A small image classifier, trained from scratch.
Model: 7.46M parameters, 40-pixel images, norm layernorm, activation star_relu, patch size [2, 2], depths [3, 3, 3], widths [96, 192, 384].
Data: trained on retinal OCT scans (Kermany 2017), 98430 training examples, 53.6 epochs.
Rows from block 4 of a small image classifier, named by matrix and row number. Rows with one number belong to one neuron. Each number is 128 + 24 x the weight over its row's rms, rounded and kept within 0 to 255. All counts start at 0.
Before each neuron's rows are labels from the 100 images, of 14848, where the neuron reaches its highest value: "patch colour" is the nearest of a few named colours to the mean colour under the peak. Only what is clearly more common there than usual is listed. The data: retinal OCT scans (Kermany 2017).
# fc1: MLP up (model.blocks.4.mlp.fc1.weight, 1152x192), inputs 0-191
# fc2: MLP down (model.blocks.4.mlp.fc2.weight, 192x1152, transposed), outputs 0-191

patch colour: white
fc1.84 [150  96 122 160 116 153 178  92 175  99 151 121 143  81 102 112 197 124 174 112 107 116 123 129 168 157 164  95 123 106 149 135 149 113 122 128 156 117 134 117 120 119 105 191 142  97 117  82 112 114 133 144  83 120 149 133 111 122 105 121 130 126 112 142 149 131 136  87 151 174 100 133 127 155 136  80 145 119 131  92 100 144  97  85 116 116 108 154 128 118 160 125 110 119 139  82 118 113 142 161 131 163 111 100 145 129 169 105 155 106 136 135 131  85 121 122 129  92 106 142 139 162 149 112 152 126 125  90 139 106 204 126 182 121 131  97  86 168 134 156 108 119 120  93 101 146 116 110 117 108 136 142 129 118 132 134 174 103 122 139 128 120 157 125 140 110 135 141 110 112 146 178 124 129 132 162 145 113 135 141 133  94 136 106 123 108 125 171 112 146 115 142]
fc2.84 [ 97 171 148 113 151 127 125 114 144 129 125 126 124 121 141 109 109 169 143 107 148 130 114 108 182 148 137 136 104 131 121 135 146 140 112 149 109 116  61  99 154 114 128 116 148 118 118 158 108  96 162 144 130 141 151 121  91 141 106 108 107 145 113 154 123 148 122 148 107 124 129  90  98 136 112 174 134  99 142 159 117  83 122 130 144 164 158 109 151 120  90 126 121 125 111 117 125  92 102 104 146  83 124 116 121 101 117  98 109 128 103  88 146  70 118 144 100 109 153 155 116  88 141 136 130 118 144 188 160  69 129 158 134 142  79 133 123 111 157 131 100 166  83 113 101 197 122 139 117 137 121 152 143 107 136 142 151 141 109 125 137 111 124 153 130 146 119 137 138 177 137 127  97 153 136 112 148 125 130  92 161 125 150 117  65  98 125 101  88 126  75  90]

patch colour: white
fc1.29 [164  71  92 116 131 155  92 131 120 129 108 113 125 149 147 117  94  99 134  85  98 115 125 128 160 124 141 152 171 138 134 108 120 187 153 133 113 131 136 148 129 116 172 114 173  93 110 115 113 125 144 165 147 123 147 132 102 132 149 135 147 112 146 147 130 116 138 131  96 181 111 127 113 122 100 156 133 113 139 123 119 156 121  91  74  90  81 157 120  81 103 133  97 142 100 136 101 132 108 162 117 150 114 124 111 145 122 168 134 129 174 163 147 142  65 123 112 124 145 158 119 144 136 157 126  97 104 131 136 117 176 131 142 119 177  71 126 130 146 121 169 150 140 104 143 132  95 154 114 129 127 145 145 127 182  92 135 111 127 132 121 154  94  92 122  89 128 154 103 121 166 132 128 118 135  80 139 122 112 147 123 108 175 134 150 122 134 119 108  87  85 152]
fc2.29 [164 141 118 101 139 130 108  73 117 138 136 123 156  96 134 141 140 105 142 113 152 136 156 100  95 145 152 150 126 129 143 153 144 127 152 144 132  83 136 116 109 128 128 108 108 131 130 153  89 108 117 182 141 163 105 138  89 120 128 135 102  90 111  94 119 126  90 141 112 129 131 121 119 112 127  87 136 136 141 119 114  94  80 133 108 144 117 101 107 127  84 113 139 159 146 124 111 132 106 159 126 125 123 143 133  90 102 117 102 149 105 174 109  65 117 127 128 102 160 116 130 130 176 152 149 130 112  89  88  99 119  94 107 104 149  69 133 111 165 151 124 126 121 143 119  88 167  65 125 112 183 136 149  67 138 131 145 149 113 154 135 113 134 150  89 144  85 144 151 126 119 148  90 108 129 136 172 174 124 116 162 134 135 101 125 148 120 110 126 159  85 151]

patch colour: grey
fc1.722 [143 104 169 133 108 103 141 136 130 109 154 137 110 135 132 156 130 136 125 142 138  79 130 100 126  74 120 101 132 144 100 140  69  86 117 126 185 121 134 106 110 133 146 154 136 145 173 143 149 119 110 147 139 150 112 147 148 122  95 115 118 145 139 147 152 117 142 128 125 132 112  96  84 124 147 142  99 154 109 138 145 119  95  99  93 168  93 175 115  80 103  87 116 141 155 124 148 100 106 146 119 138 160 178 119 174  96 116  66 146 137 114 146 111 114 125 129 147 113 120 142 111 154 100 148 131 149 182  95 108 140 169 153 119 120 101 120 144 125 118 180 137 148  90 130 125 161 115 142 112 162 122 141 153 128 106 177 135 130 113  87 139 180 163 175 155 139 143 146 103 125 137 142 127 113 104 128 127 130 102  87 135 103 146  97 127 103  85 159 104 127 140]
fc2.722 [149 130 125 131 145  79 135 105 129 123 110 172 137 122 154 109  86 157 122 181 146  98 126 107 137 130 137 104 116 101  78 145 117 129 120 138 106 121 137 132 109 104 113 138  91 117 157 131 112 132 129  70 133 100 164 118 172 137 137 136  99 114 102 170  82 113 123 131 209 104 121 181 145 137 118 149 126 126 134 120 135 156 147 167 129 136 104 142  96 122 175 130 128 127 123 136 109 170 120 139 139 127 155 126 114 158 125 112 111 166  98 150 162 102 165 146 157 147  85 119 127 144 135  91  94 121 171  96 158  90 108 140 131 115 154 116 126 136  71 111 163 195 152  97 140 126 115 126 119 130  87 136 104 106 125 128 138 117  77 126 156 117 126 110 119  98 156 155 141 122 125  97 136 128 138 100  93 147 111 117  81 118 124 110 131 107  97 125 178 119 110 134]

patch colour: grey
fc1.729 [156 125 124 110 168 153 120 160 121 121 144 130 129 149 128 128 198 159 146 158 103 107 140 143 146 154 132 116 125 100  96 149 133 157 103 114 159 143 114 142 170  89 123 157 103 111 125 116  65  76 103 143 168  99 148 130 121 103  88 129 133 138 160 110 139 108 138 200  77 142 115 146 106  96 182 132 163 153 123 149 106 134 143  94 120 132 131 140 147  89 127 143 123 153 123 163 118 120 135 158 113 101  89 110 118 122 149 134 102 137 119 108 118 144 116 116 169 108  99 130  99 109 127  98 139 158 154 118 150 151  90 129 104 103  97 127 131 132 144 142  99  93 129 190 121 140 137 128 139 167 142  74 139 103 163 116 142 140  99  95 144 110 155 104 132 178 137 129 106 114 110 117 107 145 110  84 110 118 154 103 108 120 100 152 128 161 131 130 147 146  99 107]
fc2.729 [123 171 125 129 100 122 175 158 157 141 109 119 144 127 127 136 111 147  89 144 107 120 102 109 109 134 123 122 103 163 111 154 153 157 176 132 110 110 166 147  66 122 144  98 110 184 136 122 158 169 185  96 159 125  85 109 106 124 150 150 190 157 137 120 171 125 163 144  86 115 112 170 106 154 132 118  56 136 171  99 111 121 159 163 137 117 135 179  80 151 169 177 127 137 153 114 125 135  87 160  91 102 150 110 152 129 136 119 126  93 130 132 109 131 124 136 145 137 126 160 122 146 142 137 129 100 100 130 159 128 140 137 110 113 169 123 106 125 149 113 121 102  99 123 127  98  93 129 129 147 132 142 118 175 151 148 121 120 113 116 132 136 115 101 124 128 189 115 137 131 147 117 145 137 130 121 136 142 125 121 147 118 121 158 118 136 143 106 148  89 124 120]

patch colour: grey
fc1.494 [143 133 113 129 124  97 128 142 154 147 133 103 162 130 118 136 130 151 124 125  97  98 153 163  99 105 128 136 126 103 128  88 115 146  93 108  95 163 144 108  95 137 160 123 123 108 115 130 136 152 142 110 177  98  81 128 108 112 138 126  79 123 129 117 151  71 149 160 123 138 115 105 128 165 148 115 127 103 152 131 127 167 125 131 113 109 162 131 218 122 109  76 148 135 145 148 113 161  99 127 106  97 201 120 118 105 148 134 139 103 111 147 120 133 130 124 136 177 142 141 119 142 100 107  85 165 118 143 103 135 144 158 139 116 142  68 152 185 144 111  82 122 135 164  73 104 131 123 159 157 116 163 143 121 138 106 140 158  93 133 141  97 141 102 124 114 116 128 128 121 147 152 163 120 115 121 113 115 131 161 124 118 170 141 129 113 136 161 111 132 139  84]
fc2.494 [ 94 125 155  72  77 123 153 109  92 139 136 137 137 148 151 131  86  96 141 126 125 176 108 141 107 127 162 105 111 147 119 108 153 101 141 100  89 110 152 168 138 158 161 116 126  72 161  96 101 135 161 134 185 117 146  77  86 116  97 120 140 101 136 108 129 128 153 121 119  86 111 131 140 139 131 107 129 159 157 111 146  90 144 129 128  83 127 112  94 165 124 148  95 136 129 137 177 165 136 108 124 132 108 113 126  94 128 110 155 124 149 119 130 111 133 101 106 116 145 109 142 155 114 128 152 128 111 101 128 168 160  92 135  84 116 146 189 117 156 153 135 147 101 178 133 117 140 124 144 122 140 135  98 161  96 120 147 113 107 126 163 140 158 117 124 152 127  86 130 155 110 128 168 154 147 148  99 124 179 109 117 100 111 120 123 143 119 141 150 148  88 106]

patch colour: grey
fc1.97 [118 115 136 181 141 107  87 115 132 106 152 121 159 159 119  81 144  88 165 112 155 134 110 130 119 123 117 114  77 148 174 105 142 160  93 120 157 142 147 138 118 103 127 130 101 119  96 140  87 126  99 170 125 170 132 117 125  88 117 116 112 111 136 137 144 143 110 131 156 115 113 131 111  87 134 136 129 126 145 138 101 137 115 119 153  92 150 131 150 163 127 127  60 129 153 113 127 152 143 117 143 176 131 125 115  97 170 138  69 148 140 130 133 109 122 112 167 122 127  87 128 190 126 110 133  90 123 110  79 138 159 147 135 131 153  92 100 127 143 160 115 131 124 136 179 133 133 124 151 131 132  95 127 136 127 157 123 123 140 157 143 128 104 101  80 170  91 106 125 161  95  91 130 145  92 111 149 121 169 131 165 164 131 119 123 122 164 137 186 108 142 104]
fc2.97 [108 116 131 156 119 143  87 112 120 137 136 171 148 178  93 172 132 123 146 114 186 114 121 116 128 113  74 151 119 141 124 109 147 142 129 126 123 118 136 138 109 104 129  68 169 147 112 104 157 139 105  71 104 162 171 141  94 179 166 141 133 169 157 128 153 115 136 145 108 144 128 157 138 153 112 123 166  72  87 155 105  93  76 128 154  92 156 120 154 125 113 124 153 174 131 134 140 145  83 147 123 158 130 172 131 103 118 154 134 133 136 125 126 122 154 165 129 132 154 117 119 142 140 131 111 127 170 136 137 119  96 109 160 162 142 111 125 117 127 157 134 137 156 166  98 107  94 121 129 130 116 157  95 140 155 124  97 114 125 107 190 141 106 109  93 151 126 131  95  88 112 149 128 120 137 133 105 118 144 116 127 104 143 124  94 108 137  92 103 138 147 110]

patch colour: white
fc1.395 [174 146 146 149 166 116 108 104 164 119 162 123 155 115 124 132 117 150 145 107 124 164 173 125 186 136 145 105 121 155 145  87 163 122 129 131 141 111 110 101 121 135 100 135 131 140 152 124  97 169 135 102  96 167 140 107 142 152  90 102 144 151 135  99 111 128 131 112 196 128 149 143 130 114 137 164 144 124 145 142 132  81 125 157 124  81 105 154 134  96 149  28 131 112 128 121 113 148 126 143 145 140 185 152 145  89 121 133 150 125 136 147 134 124 107 125 117  98 113 114 150  73 123 167  99  98 100 154 151 138 130 151 166 100 135 124 136 138 153 113 123 120 101 129 133 134 122 123 112 110 126 146 135 111 107 121 111 119 149 146  81 156 105 137  92 155 162 140 154 157 145  95 108 115 129 102 121  98 139 147 110 126  84 113 126 143 161 109  89 103 116  84]
fc2.395 [122 104  88 134 124 120 169 112 171 104 163 119 121 152 144 107 127 147 117 139 116 124 102 119 101 111 148 159 128 114 139 104  83  55 150 113 139 125 141 147 130 103 127  90 132 140 117 104 119 100  80 163 147 155 121 114 128 121 113 119 131 128  91 149 117 135  65 119 128 105 142 139 120 136 128 125 130 184 110 177 124 116 143 139 154 180 121  87 124  88 145  93 166 149 162  86 108  99  65 128 125 116 101 120 139 151 112 112 129 132  89 134 107 121 125 148 164  96 118 134 111 110 161 140 113 108 145 116 129 166  69 115 144  89 110 109 163 172  92 104 143 137 143 151 105 176 167 124 107 120 114 128 120 136 140 106 100 119 118 104 173 129 104 129  95 103  92 106 164 109 141 110 120 100 145 147 151 163 159 131 132 115 141 116 127 115 158 120 115 165 138 112]

patch colour: white
fc1.760 [ 91 121 139 138 147 166 122 118 143  97 120 130  95 130 122 137  94 162 128  91 149 112 111 124 140 141 117 107 107 127 151 119 166 117  93 129 159  86 142  78 163 125 146 158 148 147 106 157 110 147  90 126 134 143 142 174  84 103  97 190 144  78 133  98 135 127  91  99 120  92 116 124 123 160 106 150 131  75  94 122 179 141 121 105 101 121 107 166 151 111 123 105 106 158 148 103 153 123 111 117 106 183 117 125 144 114 152 124 162 139 123 135 109 110 106 113 141 160 150 125 138 164 131 137 139 147 124 125 164 127 142 126 181 117 124 128 100 151  93 123 120  97 113  88 101 140 169 107 104 151 135  81 147 159 159 101 148 177 165 129 145 132 123 142 128 112 142 156 104 133 142 135 125 111 108  74 106  99 145 141 143 175 149 131 129 157 146 149 119 116 118  91]
fc2.760 [144 132 129 121 136 141 139  86 131 112 118 127 114 111 130 135 143 129 120  91 135 109 104 128 125  75 130 142 159 139 136 114 139 118 148 136 108 155 124 160 117 132  90  97 155 111 144 138  75 133  92 113 131  86 116  80 167 106 118 101 108 127 106  87  78 135 132 163 121  91 102 111  98 102 147 142 129 158 139 152 124 122 143 136 141 140 150 151 120 150 119 117 163 152 142  95 136 149 100 136 166 113  80 142  64 124 162  96 128  90  89  98 110 120 143 148 143 115 139 121 133 163 109 135  87 126 139 158 131  77  92 113 101 115 127 111 129  91 133  87 142 144 147  86 114 117 120 172 164 122 140 133 120 101 144 139 124 185 127 121 153 120 190 147 126 155 110 134 114 165 138 117 111 175 176 135 127 129 144 167 132  92 116 112  88 169 148 116  95 156 103  99]

patch colour: white
fc1.25 [150  93 130 128 135 135 123 130 113 127 135 155 100 130 148 122 134 147 143 134 155 124 118 150 125 125 112  96 104 122 112 111 119 121 155 113 134 181 103  78  98 160 143  66 128 143 117 167 133 139 122  95 150 112 115 122 109  98 164 113 110 114 141 127 116 158 123 102 140 190 133 149 160 155 101 148 144 148 117 167 104 151  96 111 131 112 107 152 133 101 147 149 126 148 141 141 149 132 141 114 102 114  95 186 131 133 128 161 130  99 158 156 132 145 107 128 132 152 142 119 116 109 166 143 103 142 103 185 151 120 138  84 129 105 166 114 134 140 117 109 180 197  85 109 107 130 116 154 118 109  96 123 128 117 164 121 159 106 104 140  78 106  89 109 145 149 188 127 148  82  93 126 138 144 130 135  79 140  96 159 118  93 144 141 114 145  98 162  92 125 101 122]
fc2.25 [120 122 111 137 130 117 117  85 123 165  84 111 150 138 102 142 140  94 144  91 154 116 159 164 111 156 144 114 121 153 139 126 140 151 136 152 168 155 113 107 127 180 112 173 101  89 132 139 126  98 157 121 142 149 136 131  87 145 121 116  96 131 142 146 136 110 133 154 137 104 145 116 125 105 110  67 148 147 106 138 167 162 112  65 106 173 123 130 126 139 106 133 150  53 167 151 103 130 130 128 124 137 100 120 121 125 116 125 134 119  99  94 141 107 154 109 125 151 119 123 144 156 190 163  77 150 115 123 151 133 128 117 109 146 112 147  87 119 126 131 149 110 134 135 140 119 168 101 137 119 130 171 129 137  93 130 170 160 108 150 169 138 158 134 128 102 148 127 137 180 124 135 121 139 132  73 121 107 124 148 139 132 134 127 148 108  92 180 147 184  91 117]

patch colour: grey
fc1.723 [147 143 133 147 109 103 116 121 123 168 103 105 124 150 129 128 115 126 143 130 139 118  99  43  89 134 122  96 131 124 156 156  95 119 163 130 134 128 132 153 124 114 162 157 133 107 124 134 126 157 104 165 136 149 156 182  92 145 172 178 120 127 121 149 119  94 100 105 167 123 117 132  56 129 143 105 133 141 111 147 128  86 106 125 170 125 135 135 125 140 108 115 131 127  87 121 104 163 121 178 132 127 152 115 113 123 139 136  94 119 176 142 118 123 156 127 125  90 118  95  77 143 107 133 141 147  88  94 126 117 141 185 126 106 123 117 147 154 151 136 108 113 130 152 101  93 146 103 132  96 106 121 145 133 108 172 130 178 114 125 173 134 139 100 121 135 154 159 132 157 131 151 146 111 123 116 109 118 166 186  98 111 130 113 179 112  98 105 116 107 126 101]
fc2.723 [172 106 116 149 148 127 146 138 142 143 139 156 146 137 130 151 146 164 123 144 123 147 106 100 141 148  89 151 138 157 125 101 130 127 125 137 125 115 127 165 125 137 127 154 118 165 120 110 151 126 134 102 127 132 146 116  95 164 188 114 139 180 111 106 134 114 116 170 166 132 127 160 142 115 156  57 152 140 109 137 125 131 164 171 102 159 111 143 125 171  96 155 143 116 126 158 145  99 147 171  98  99 134 136 107 134 128 163 105 160 104 139 145 100 121 124 170 102 157 115 116 134 124 139  99 134 209  97 145  97 110  96 145  79 124 127  98 153 108 130 127 133 124 131 136 112 170 179 129 156  98 133 127 107 136 146 153  75 170 138 160 144 143 132 136 165 125  74 118 119 151 166 134 106 128 127 134 110 148 116 141 162 146 143  87 128 112 148  87 142 157 124]