config.toml
model = "image classifier"
crop_scale_min = 0.7
depths = [3, 3, 3]
kernel_size = 7
residual_init = "none"
nesterov = true
orthogonalizer = "newton_schulz_5"
max_steps = 10300
adamw_weight_decay_other_params = 0.01
Rows from block 5 of a small image classifier, named by matrix and row number. Rows with one number belong to one neuron. Each number is 128 + 24 x the weight over its row's rms, rounded and kept within 0 to 255. All counts start at 0. Numbers have three digits each.
After each neuron's rows are labels from the 100 images, of 14848, where the neuron reaches its highest value: "responds to" is what is common among them. Only what is clearly more common there than usual is listed. The data: retinal OCT scans (Kermany 2017). In brackets: how many of the 100, against the usual share in percent.
# fc1: MLP up (model.blocks.5.mlp.fc1.weight, 1152x192), inputs 0-95
# fc2: MLP down (model.blocks.5.mlp.fc2.weight, 192x1152, transposed), outputs 0-95

fc1.281:146147110176103116128116136120123141131064135116078120107123113133187193111133168131061165100142106116145163121117153109089144130135144190140159137125090128096112112121110095141118134070123120158142111098116119147149132130108133111110132149125142084158114096121161150158122132109161129088
fc2.281:117128102113163143126161081125162123146121146113083137163108150152115171146098137147160159095105107113161084119121109115120130125121108104144114155155153114163151149106100140163180140124150118132128137125106129147150126104122083121160169168137112126092156113150105110105110100147132111119
responds to: finding: normal (82 vs 51.6)

fc1.352:112114152126133085130228141100120156160135126156134097125131133089158111128158126135106133109133113131143141144100157127107145111149114105130147160112111105161141148122124144104150113095128117101119102120104119127162162150109142118082129128077142118110083156099130091113102081121145087123
fc2.352:198151173149111131147147161138116091129117135135119135141089117140164165129134121172129096138111154139124125190102160121177116129172100111144164106131154157125115126152141103083125126160131109111088118105098105137142076140161117120063123119153142069130110081104090101087135139135106164130
responds to: finding: drusen (55 vs 7.4)

fc1.702:188093153132078105134052151125170156149141119142129112136148114110082108138153126112163097154074145127095123154090103128120137135087087161175127132085120111142148177142097145097166158130128108138105128171119110148148124149096097108132129133117114152125162116128119139123126107203111087104
fc2.702:158127103103148106110141104152123144132111151099131112089141156136119142111147133151087129121111118149176142126155167156118116123123116123159118073116116136086122174163124127127143145081100130135100134157116105173167152160106089141135155143126109156147141165127080138152119092137080166114
responds to: finding: choroidal neovascularization (99 vs 29.3)

fc1.420:126108103115156110135114090159145113087079085135122114098100109137142130118099102135102126144114113132146158150144136166102127125163127162126104091096140122112112119154113100106078113116114134093175107154105129095113126138123104157116158131171125110078132131123129129143145122135177126131
fc2.420:122144104151180095101132114138177093126155085141155122148113153131145109110176088127087109079106102110175156172148123098067113118121118148128117080124116157123127159128090145100157126111119135173109121135161106091150133139113083150133132090109112132131101085123085134108164118175102177115
responds to: finding: drusen (48 vs 7.4)

fc1.518:106093094147133142110121144126091109150121099102133118156125154139164130093116129136183114150169165111164167138129116129117104134128157137118146035122146124144124169149098132128151114114163117152128147130096152106130102132140121149150125122159144113129154153155132134131137122072148138112
fc2.518:134109128139117142138127111119204156165088116143087138109102143117109136149154155120104120146120133105126135099121142118145140177130124177112147091154103123132080130134109093138117107155128106111099128129130114102157138137110127131093131150141176128113076141137114103171121111158107132100
responds to: finding: drusen (97 vs 7.4)

fc1.102:109125125139158153144158134110160148107117105123115127126145112098135099127131119089116108105074100054147108156116147093178115107108183117109151166137123106150068146099150121126108174116125093144122109155104151174126129159150091104173092126148131138118120103139145132132126119131109137180
fc2.102:116145165150131154079163107111126146116141114146087131140112119112127122151112158111149088105143143101163119138126111164150094153080128120156091145103140158070122130111096114151148155156085125153140143156108147143122118088101089068130101117136147138100115118148107125128125164141114134141
responds to: finding: choroidal neovascularization (90 vs 29.3)

fc1.632:145146137125128122115127116093111106109133145091089131139141135146132151115125165095131088162112133124107186125167126119127136175116118125164126108164158106100118144111134169148102117195089153145130156126116140118101131147148139101112102182145095149141164081126094101160157149115136121127
fc2.632:170160152132094098123140159109164180124090143148134137100131134117121140131110151123118144137163067119103148129157092128086141120129088137145172102130155105143110083095080159132132190101117123168129125154103108097093146097102095132137135124142145103141160167146131146137114106152160184129
responds to: finding: drusen (80 vs 7.4)

fc1.222:139136151130125160134089105148095154149140123132146128112138160118146160142152142101095112140126124122124120125098116124094103126077116121125162118116138139156187120112126112120133103108148084140132136120126137175124163134129121159092163123150129183113158119133120193104100140144087101100
fc2.222:152141067102088120113148150143136151070130129096102125144140124103162148150119128132133160121128117095120095107085105154155126128093133135182087119143112126131123178149139129081133084124142101128118130145116113120138123073112173149168136106129154121124114163140140120166116078150144086134
responds to: finding: drusen (78 vs 7.4)

fc1.618:132126156150141145139104108119153097135128119134126091164132128102102135102109118120108183172133084098106117147137129124122133120092123134114137120164094098138154093119143099153092119083140103094149121121177109142128181093154135124121102101108149129074124153134126097105084167169114138151
fc2.618:151094148163102098080141085131155090140099136158123122155153161081151150110167128094096122129149111163127136108116131138116122093126088115140116121107112137160121174150105115163146103111108126138119126184145075145123130147157138124152114134102149162098136128127158109114153145117137118093
responds to: finding: drusen (73 vs 7.4)

fc1.236:162130141153133115136128113146122166091084113137100137143115080105092166167148123103195149105154141166130126102139145184195083138173116169147124109149110135106144123105120129120142126153118100161150137137130128155162133117142127137136079152148150119137141110113072117151102131077130114115
fc2.236:158087078139161135166165130108146155158129142133169099133119106105124138095130084150137133139085144135152157123126112145125100173100099104098132167140140054141131137112114140133077112118135138051142111098134159147134105129121138163127116133136105134103107095110139119109122166129159097111
responds to: finding: choroidal neovascularization (71 vs 29.3)

fc1.150:101119119114093118144168107127118164111125114149126070138131203141145123117148119145135142136174135130152139134139166105116153086128117122138126078110120156145119125152141134103116147120120126181137108164100116117127108102145189141124128081125126114110119163100089127129160098104133144117
fc2.150:082152069153169137111156159112126170131120099109137166153108120162118122113122171158144098147129063122104119118148083106158147133127159141121159132145107150124144075127064105118111142114101127126131119120157124088140126125118137075091115109131111168152136149138095132138124113110154151118
responds to: finding: drusen (68 vs 7.4)

fc1.51:160164138167132125140093109152111094110126124109119114108144122146127117106144130138167141118148152103105122125127106132144115114101157120101125069141111216110124145091092110168098148098134114081132101107150102112113116113154138158155125105109119081130135166148099129111114175193131116103
fc2.51:165123105154081133130125140122129121152133115193162149117132070140155125107110196137083102139104146108115079154123139082097134139116155141119126078110109155146106109139148154127145130147124115176116107116122114117137118096135157137126149125124146118087092120108129141104158142158100152091
responds to: finding: drusen (85 vs 7.4)

fc1.416:140130132130195094105124121139142132085127162142144129114106114121118134145141139116119123098110154089142133138155147167126123105126127123149122115180074134150132092078096096171134089115119114112154139143113166131102173101130162136093141125143158136110053102145171106098088096159098119142
fc2.416:117137119126117128103105077134149125078089094115142152126156136160137122134153132124096124100134118116174114142101124116108142107149105126170133107115120116075151136129112109134147127142118116161124085143116123123165092086192100152128137134132150136135146113103133138166106129161098106141
responds to: finding: drusen (97 vs 7.4)

fc1.602:151145122173123117135119105135173123082116183097115158127112124161125123152109127155077103118174110133130147112141147159170184156161114093080127149120099132149131138147151107118113144089125116173127167085070118136121138088181128145107112118134115117155098115153134182104114145137156142155
fc2.602:094069131166143113146121127128084109140110125138124091119149104148128143167118125134147132142116077128123170102102129126125124120139097117169164086123117157163155134093126159127130112125121168123150114157137075128142110116132149163117142117128139146143114168135157106138130078123128110122
responds to: finding: diabetic macular edema (39 vs 11.7)

fc1.173:107074134097128101154145116118101116151109110172146109141126086098080164112133151118109117172131118132192132162095146115119151095160115127099144131136166109073137130153142118156109140137132118110122113121151184115119116134106129149149161084131182127132144127140134158083160113136103091133
fc2.173:150127118144124165160102147159127100100084133105105164163090104075113129166082137139151117140140132126151123139115125152127108102124128163104079129102149129116164093157092146106159120085122111127132126086152133102136155129117122173147130171113108135155107113126103125098099159112133160153
responds to: finding: diabetic macular edema (96 vs 11.7)

fc1.53:158136142143146132145122114133127129134147139107086151128088116123125142106153075120106120162180155199157106141115117155104120191122109136122127130137160146128134152124176119117170141114085105146066159149152101088126140133120130089120137169098130102119189099144094152170129133130140092146
fc2.53:137105158129146125118132121116141129137129152130092138121140131108139094154122108178115117159112110095134133137108100138140134138088123130121117096158138119148114163121112111144133148145135154121129146094140136116193115130124123122140174172177184101102133092096120163126164122134114154074
responds to: finding: drusen (43 vs 7.4)

fc1.607:146144121127147110156111164104111156167196133089067100138135094106141110121108124135144107134107167144122101136105106124127096124134120083135123163153157118143122123090140104141145118142184158133118140155095156173129149144138131139153141133127139137123112098129137152142098128120170184117
fc2.607:113141133129117140129137117113111137140126137127129146095090141110170149118147133135131119124144134132099088148107126110161137138122154165135168145160127108136136140114100133125141145107122135126150095144157089133138141090113123149163097124159101152123097137138156125112168139118153089152
responds to: finding: choroidal neovascularization (100 vs 29.3)

fc1.159:126100106159125131148121077141078083122127115101140106153104160096136122113150108110075080118146099150107098127168114139116166088116145169119151152127149158177174162127121111116155151139122098109171164155127156152138124120117142129088129151114116133122108093140116120135158109096085113129
fc2.159:101132146146142116073152133126109126146140115129150122169113113120118136087138155112171156119145128074108132116137138129150154088156127131151164096103110170110151144073111124102131081108101118147156097125161111141112106085163126179171145118158147180164161130162088147096089083075115114169
responds to: finding: choroidal neovascularization (61 vs 29.3)

fc1.541:123092130164142117097122122153134077183142095154119085091115177138133127071081115159131131132137160159120148164182129158091107162174147148134129141154118148120157108126133129101142095127144143144106145111084165121139137130169122149138116152123104143148136141146150129130099125096154117170
fc2.541:147149177114134164126149113136137108106102140101133076129139136105113128115177154132093160155116114125099111111080116172127144167092086146112154136119150100092140113099141146108131100143132142153154122122142153169106097137125105145145115146105141134128086126116094111145114133143128124131
responds to: finding: choroidal neovascularization (81 vs 29.3)

fc1.440:090118149128139136112184134130088129127128113140123108127156116122152124122160175115111093110129139125081134173127142118133157103130121111130128074138143156156173133133099089165143150067128088139140114163135158099100127103165120130135148130135179121117132150115118127129121102130138121143
fc2.440:127121145144130151136098073129134124180136135134158133140092158095112152164162129133166111147105113131120104113152132117136118123125116159142198083119106118156147133122144112102101130138113117104101135119092137128128130121114119105094132124134126143132123095122115116132100157129141096088
responds to: finding: drusen (76 vs 7.4)

fc1.278:153112144140129151114119151170115156092126105113116090114103097135130149149101154133118099120159104150126131127133107148136134162134088117113128158110100158128153126171106121129069101137134097103125131116105162164151126101190154153135093135118181129102147137127099159129161136089108126051
fc2.278:089138192105154130134118133093143110128113132108135129119158147124092117106139126149185147111123100125113126093133120186135137121128113116120108109146127146111119117126116085093124155121140115130148138115096107105153078135154143084138127104086158139143115151098163132064082110161100123183
responds to: finding: diabetic macular edema (97 vs 11.7)

fc1.342:132088153141114133156107121112095144138099111102145130109128147118138129157146122119110117147165122107078165115113108139134155145145148105134144109108122168066084099139125154162145142119168130127155140128138093147154143122111140138131125120146137165122102110171140047151058128090127152176
fc2.342:161117121116140141131140118103123121141118149107077128108097118141139113145111107090097087149137113092138151178128130120149166043139182114115139156157114083134146155093142118116094160110118165163102131165168126131132121102119129143131120132134103128139104133111126122133121122155128101129
responds to: finding: choroidal neovascularization (70 vs 29.3)

fc1.456:114089163100105122147095117119112128100140153144168139105120128141190143129114149106143138114106140168134151125109118105091178136108136131138169147136140058127149128171119111139118146127123112143114142157130124104106110143103136110145127140122114122180173139167125128180117127113141094084
fc2.456:159131127111124115133138109109123153163142095168127111118117118130160112140127109099183110104102141093126118097124149080113115154109128141115120145147138121133120164089140116110133161172103151115168125132130132128131114066124148113131120154127125142119148151116085128082134071067168085150
responds to: finding: normal (83 vs 51.6)

fc1.748:144099148159115140141112125084134091126132143163156141099162112138072118102128079146161083128106135125104125106163103118086112143144104170156113128134165136158137141113150141128171150156090142156094148121099184125134078104095147143173115099140117118101151180168107143113105112135106111115
fc2.748:126109112133120141170158133131102128100094171107112124130111155137109104125141130100112151131142146093107120155178164151152159180117109129154113133163106090156137143106160138149133100131148102131117098123135156166099111144130113114114117150134118112145116138089119111140129166149136111096
responds to: finding: choroidal neovascularization (99 vs 29.3)

fc1.494:115081113111130083137141122130158094137140095138116111097154119127153142109097136101118120166178167184124135148106122161144105133114135172128141114122117116113142161159123169123133159099158182091117135142142123158096126110132149124104118133136119147132157177155104114142133108102143142136
fc2.494:143126112110134110143117128115135091155142129131124125130133083169158117110152131103066100115135136135073140122120150120134087142093124107125118139147106175111107149142160107146162115146136087121112132129099138151134136110119137145126165137101130106094095124172147155140099097111149124082
responds to: finding: drusen (58 vs 7.4)

fc1.579:120144128115115135154113142120094117101113113087155168101115097121121124136128135110127175134139167103148063118165082149174130104118138118132119115133061085132151083146111140133119165110151167128121115177121116140128136165137148132135140103120161094104139124102131079144100124181106141115
fc2.579:119128099144094095108193173111158149109127171169178097129134135115099157145115131120132121151128113148128128119086117146088165160117144129139116127111119162094135114097106106153132168149184106097103102131147127149157182135165126087131145117099131104128109112107128102136144099094154142114
responds to: finding: diabetic macular edema (94 vs 11.7)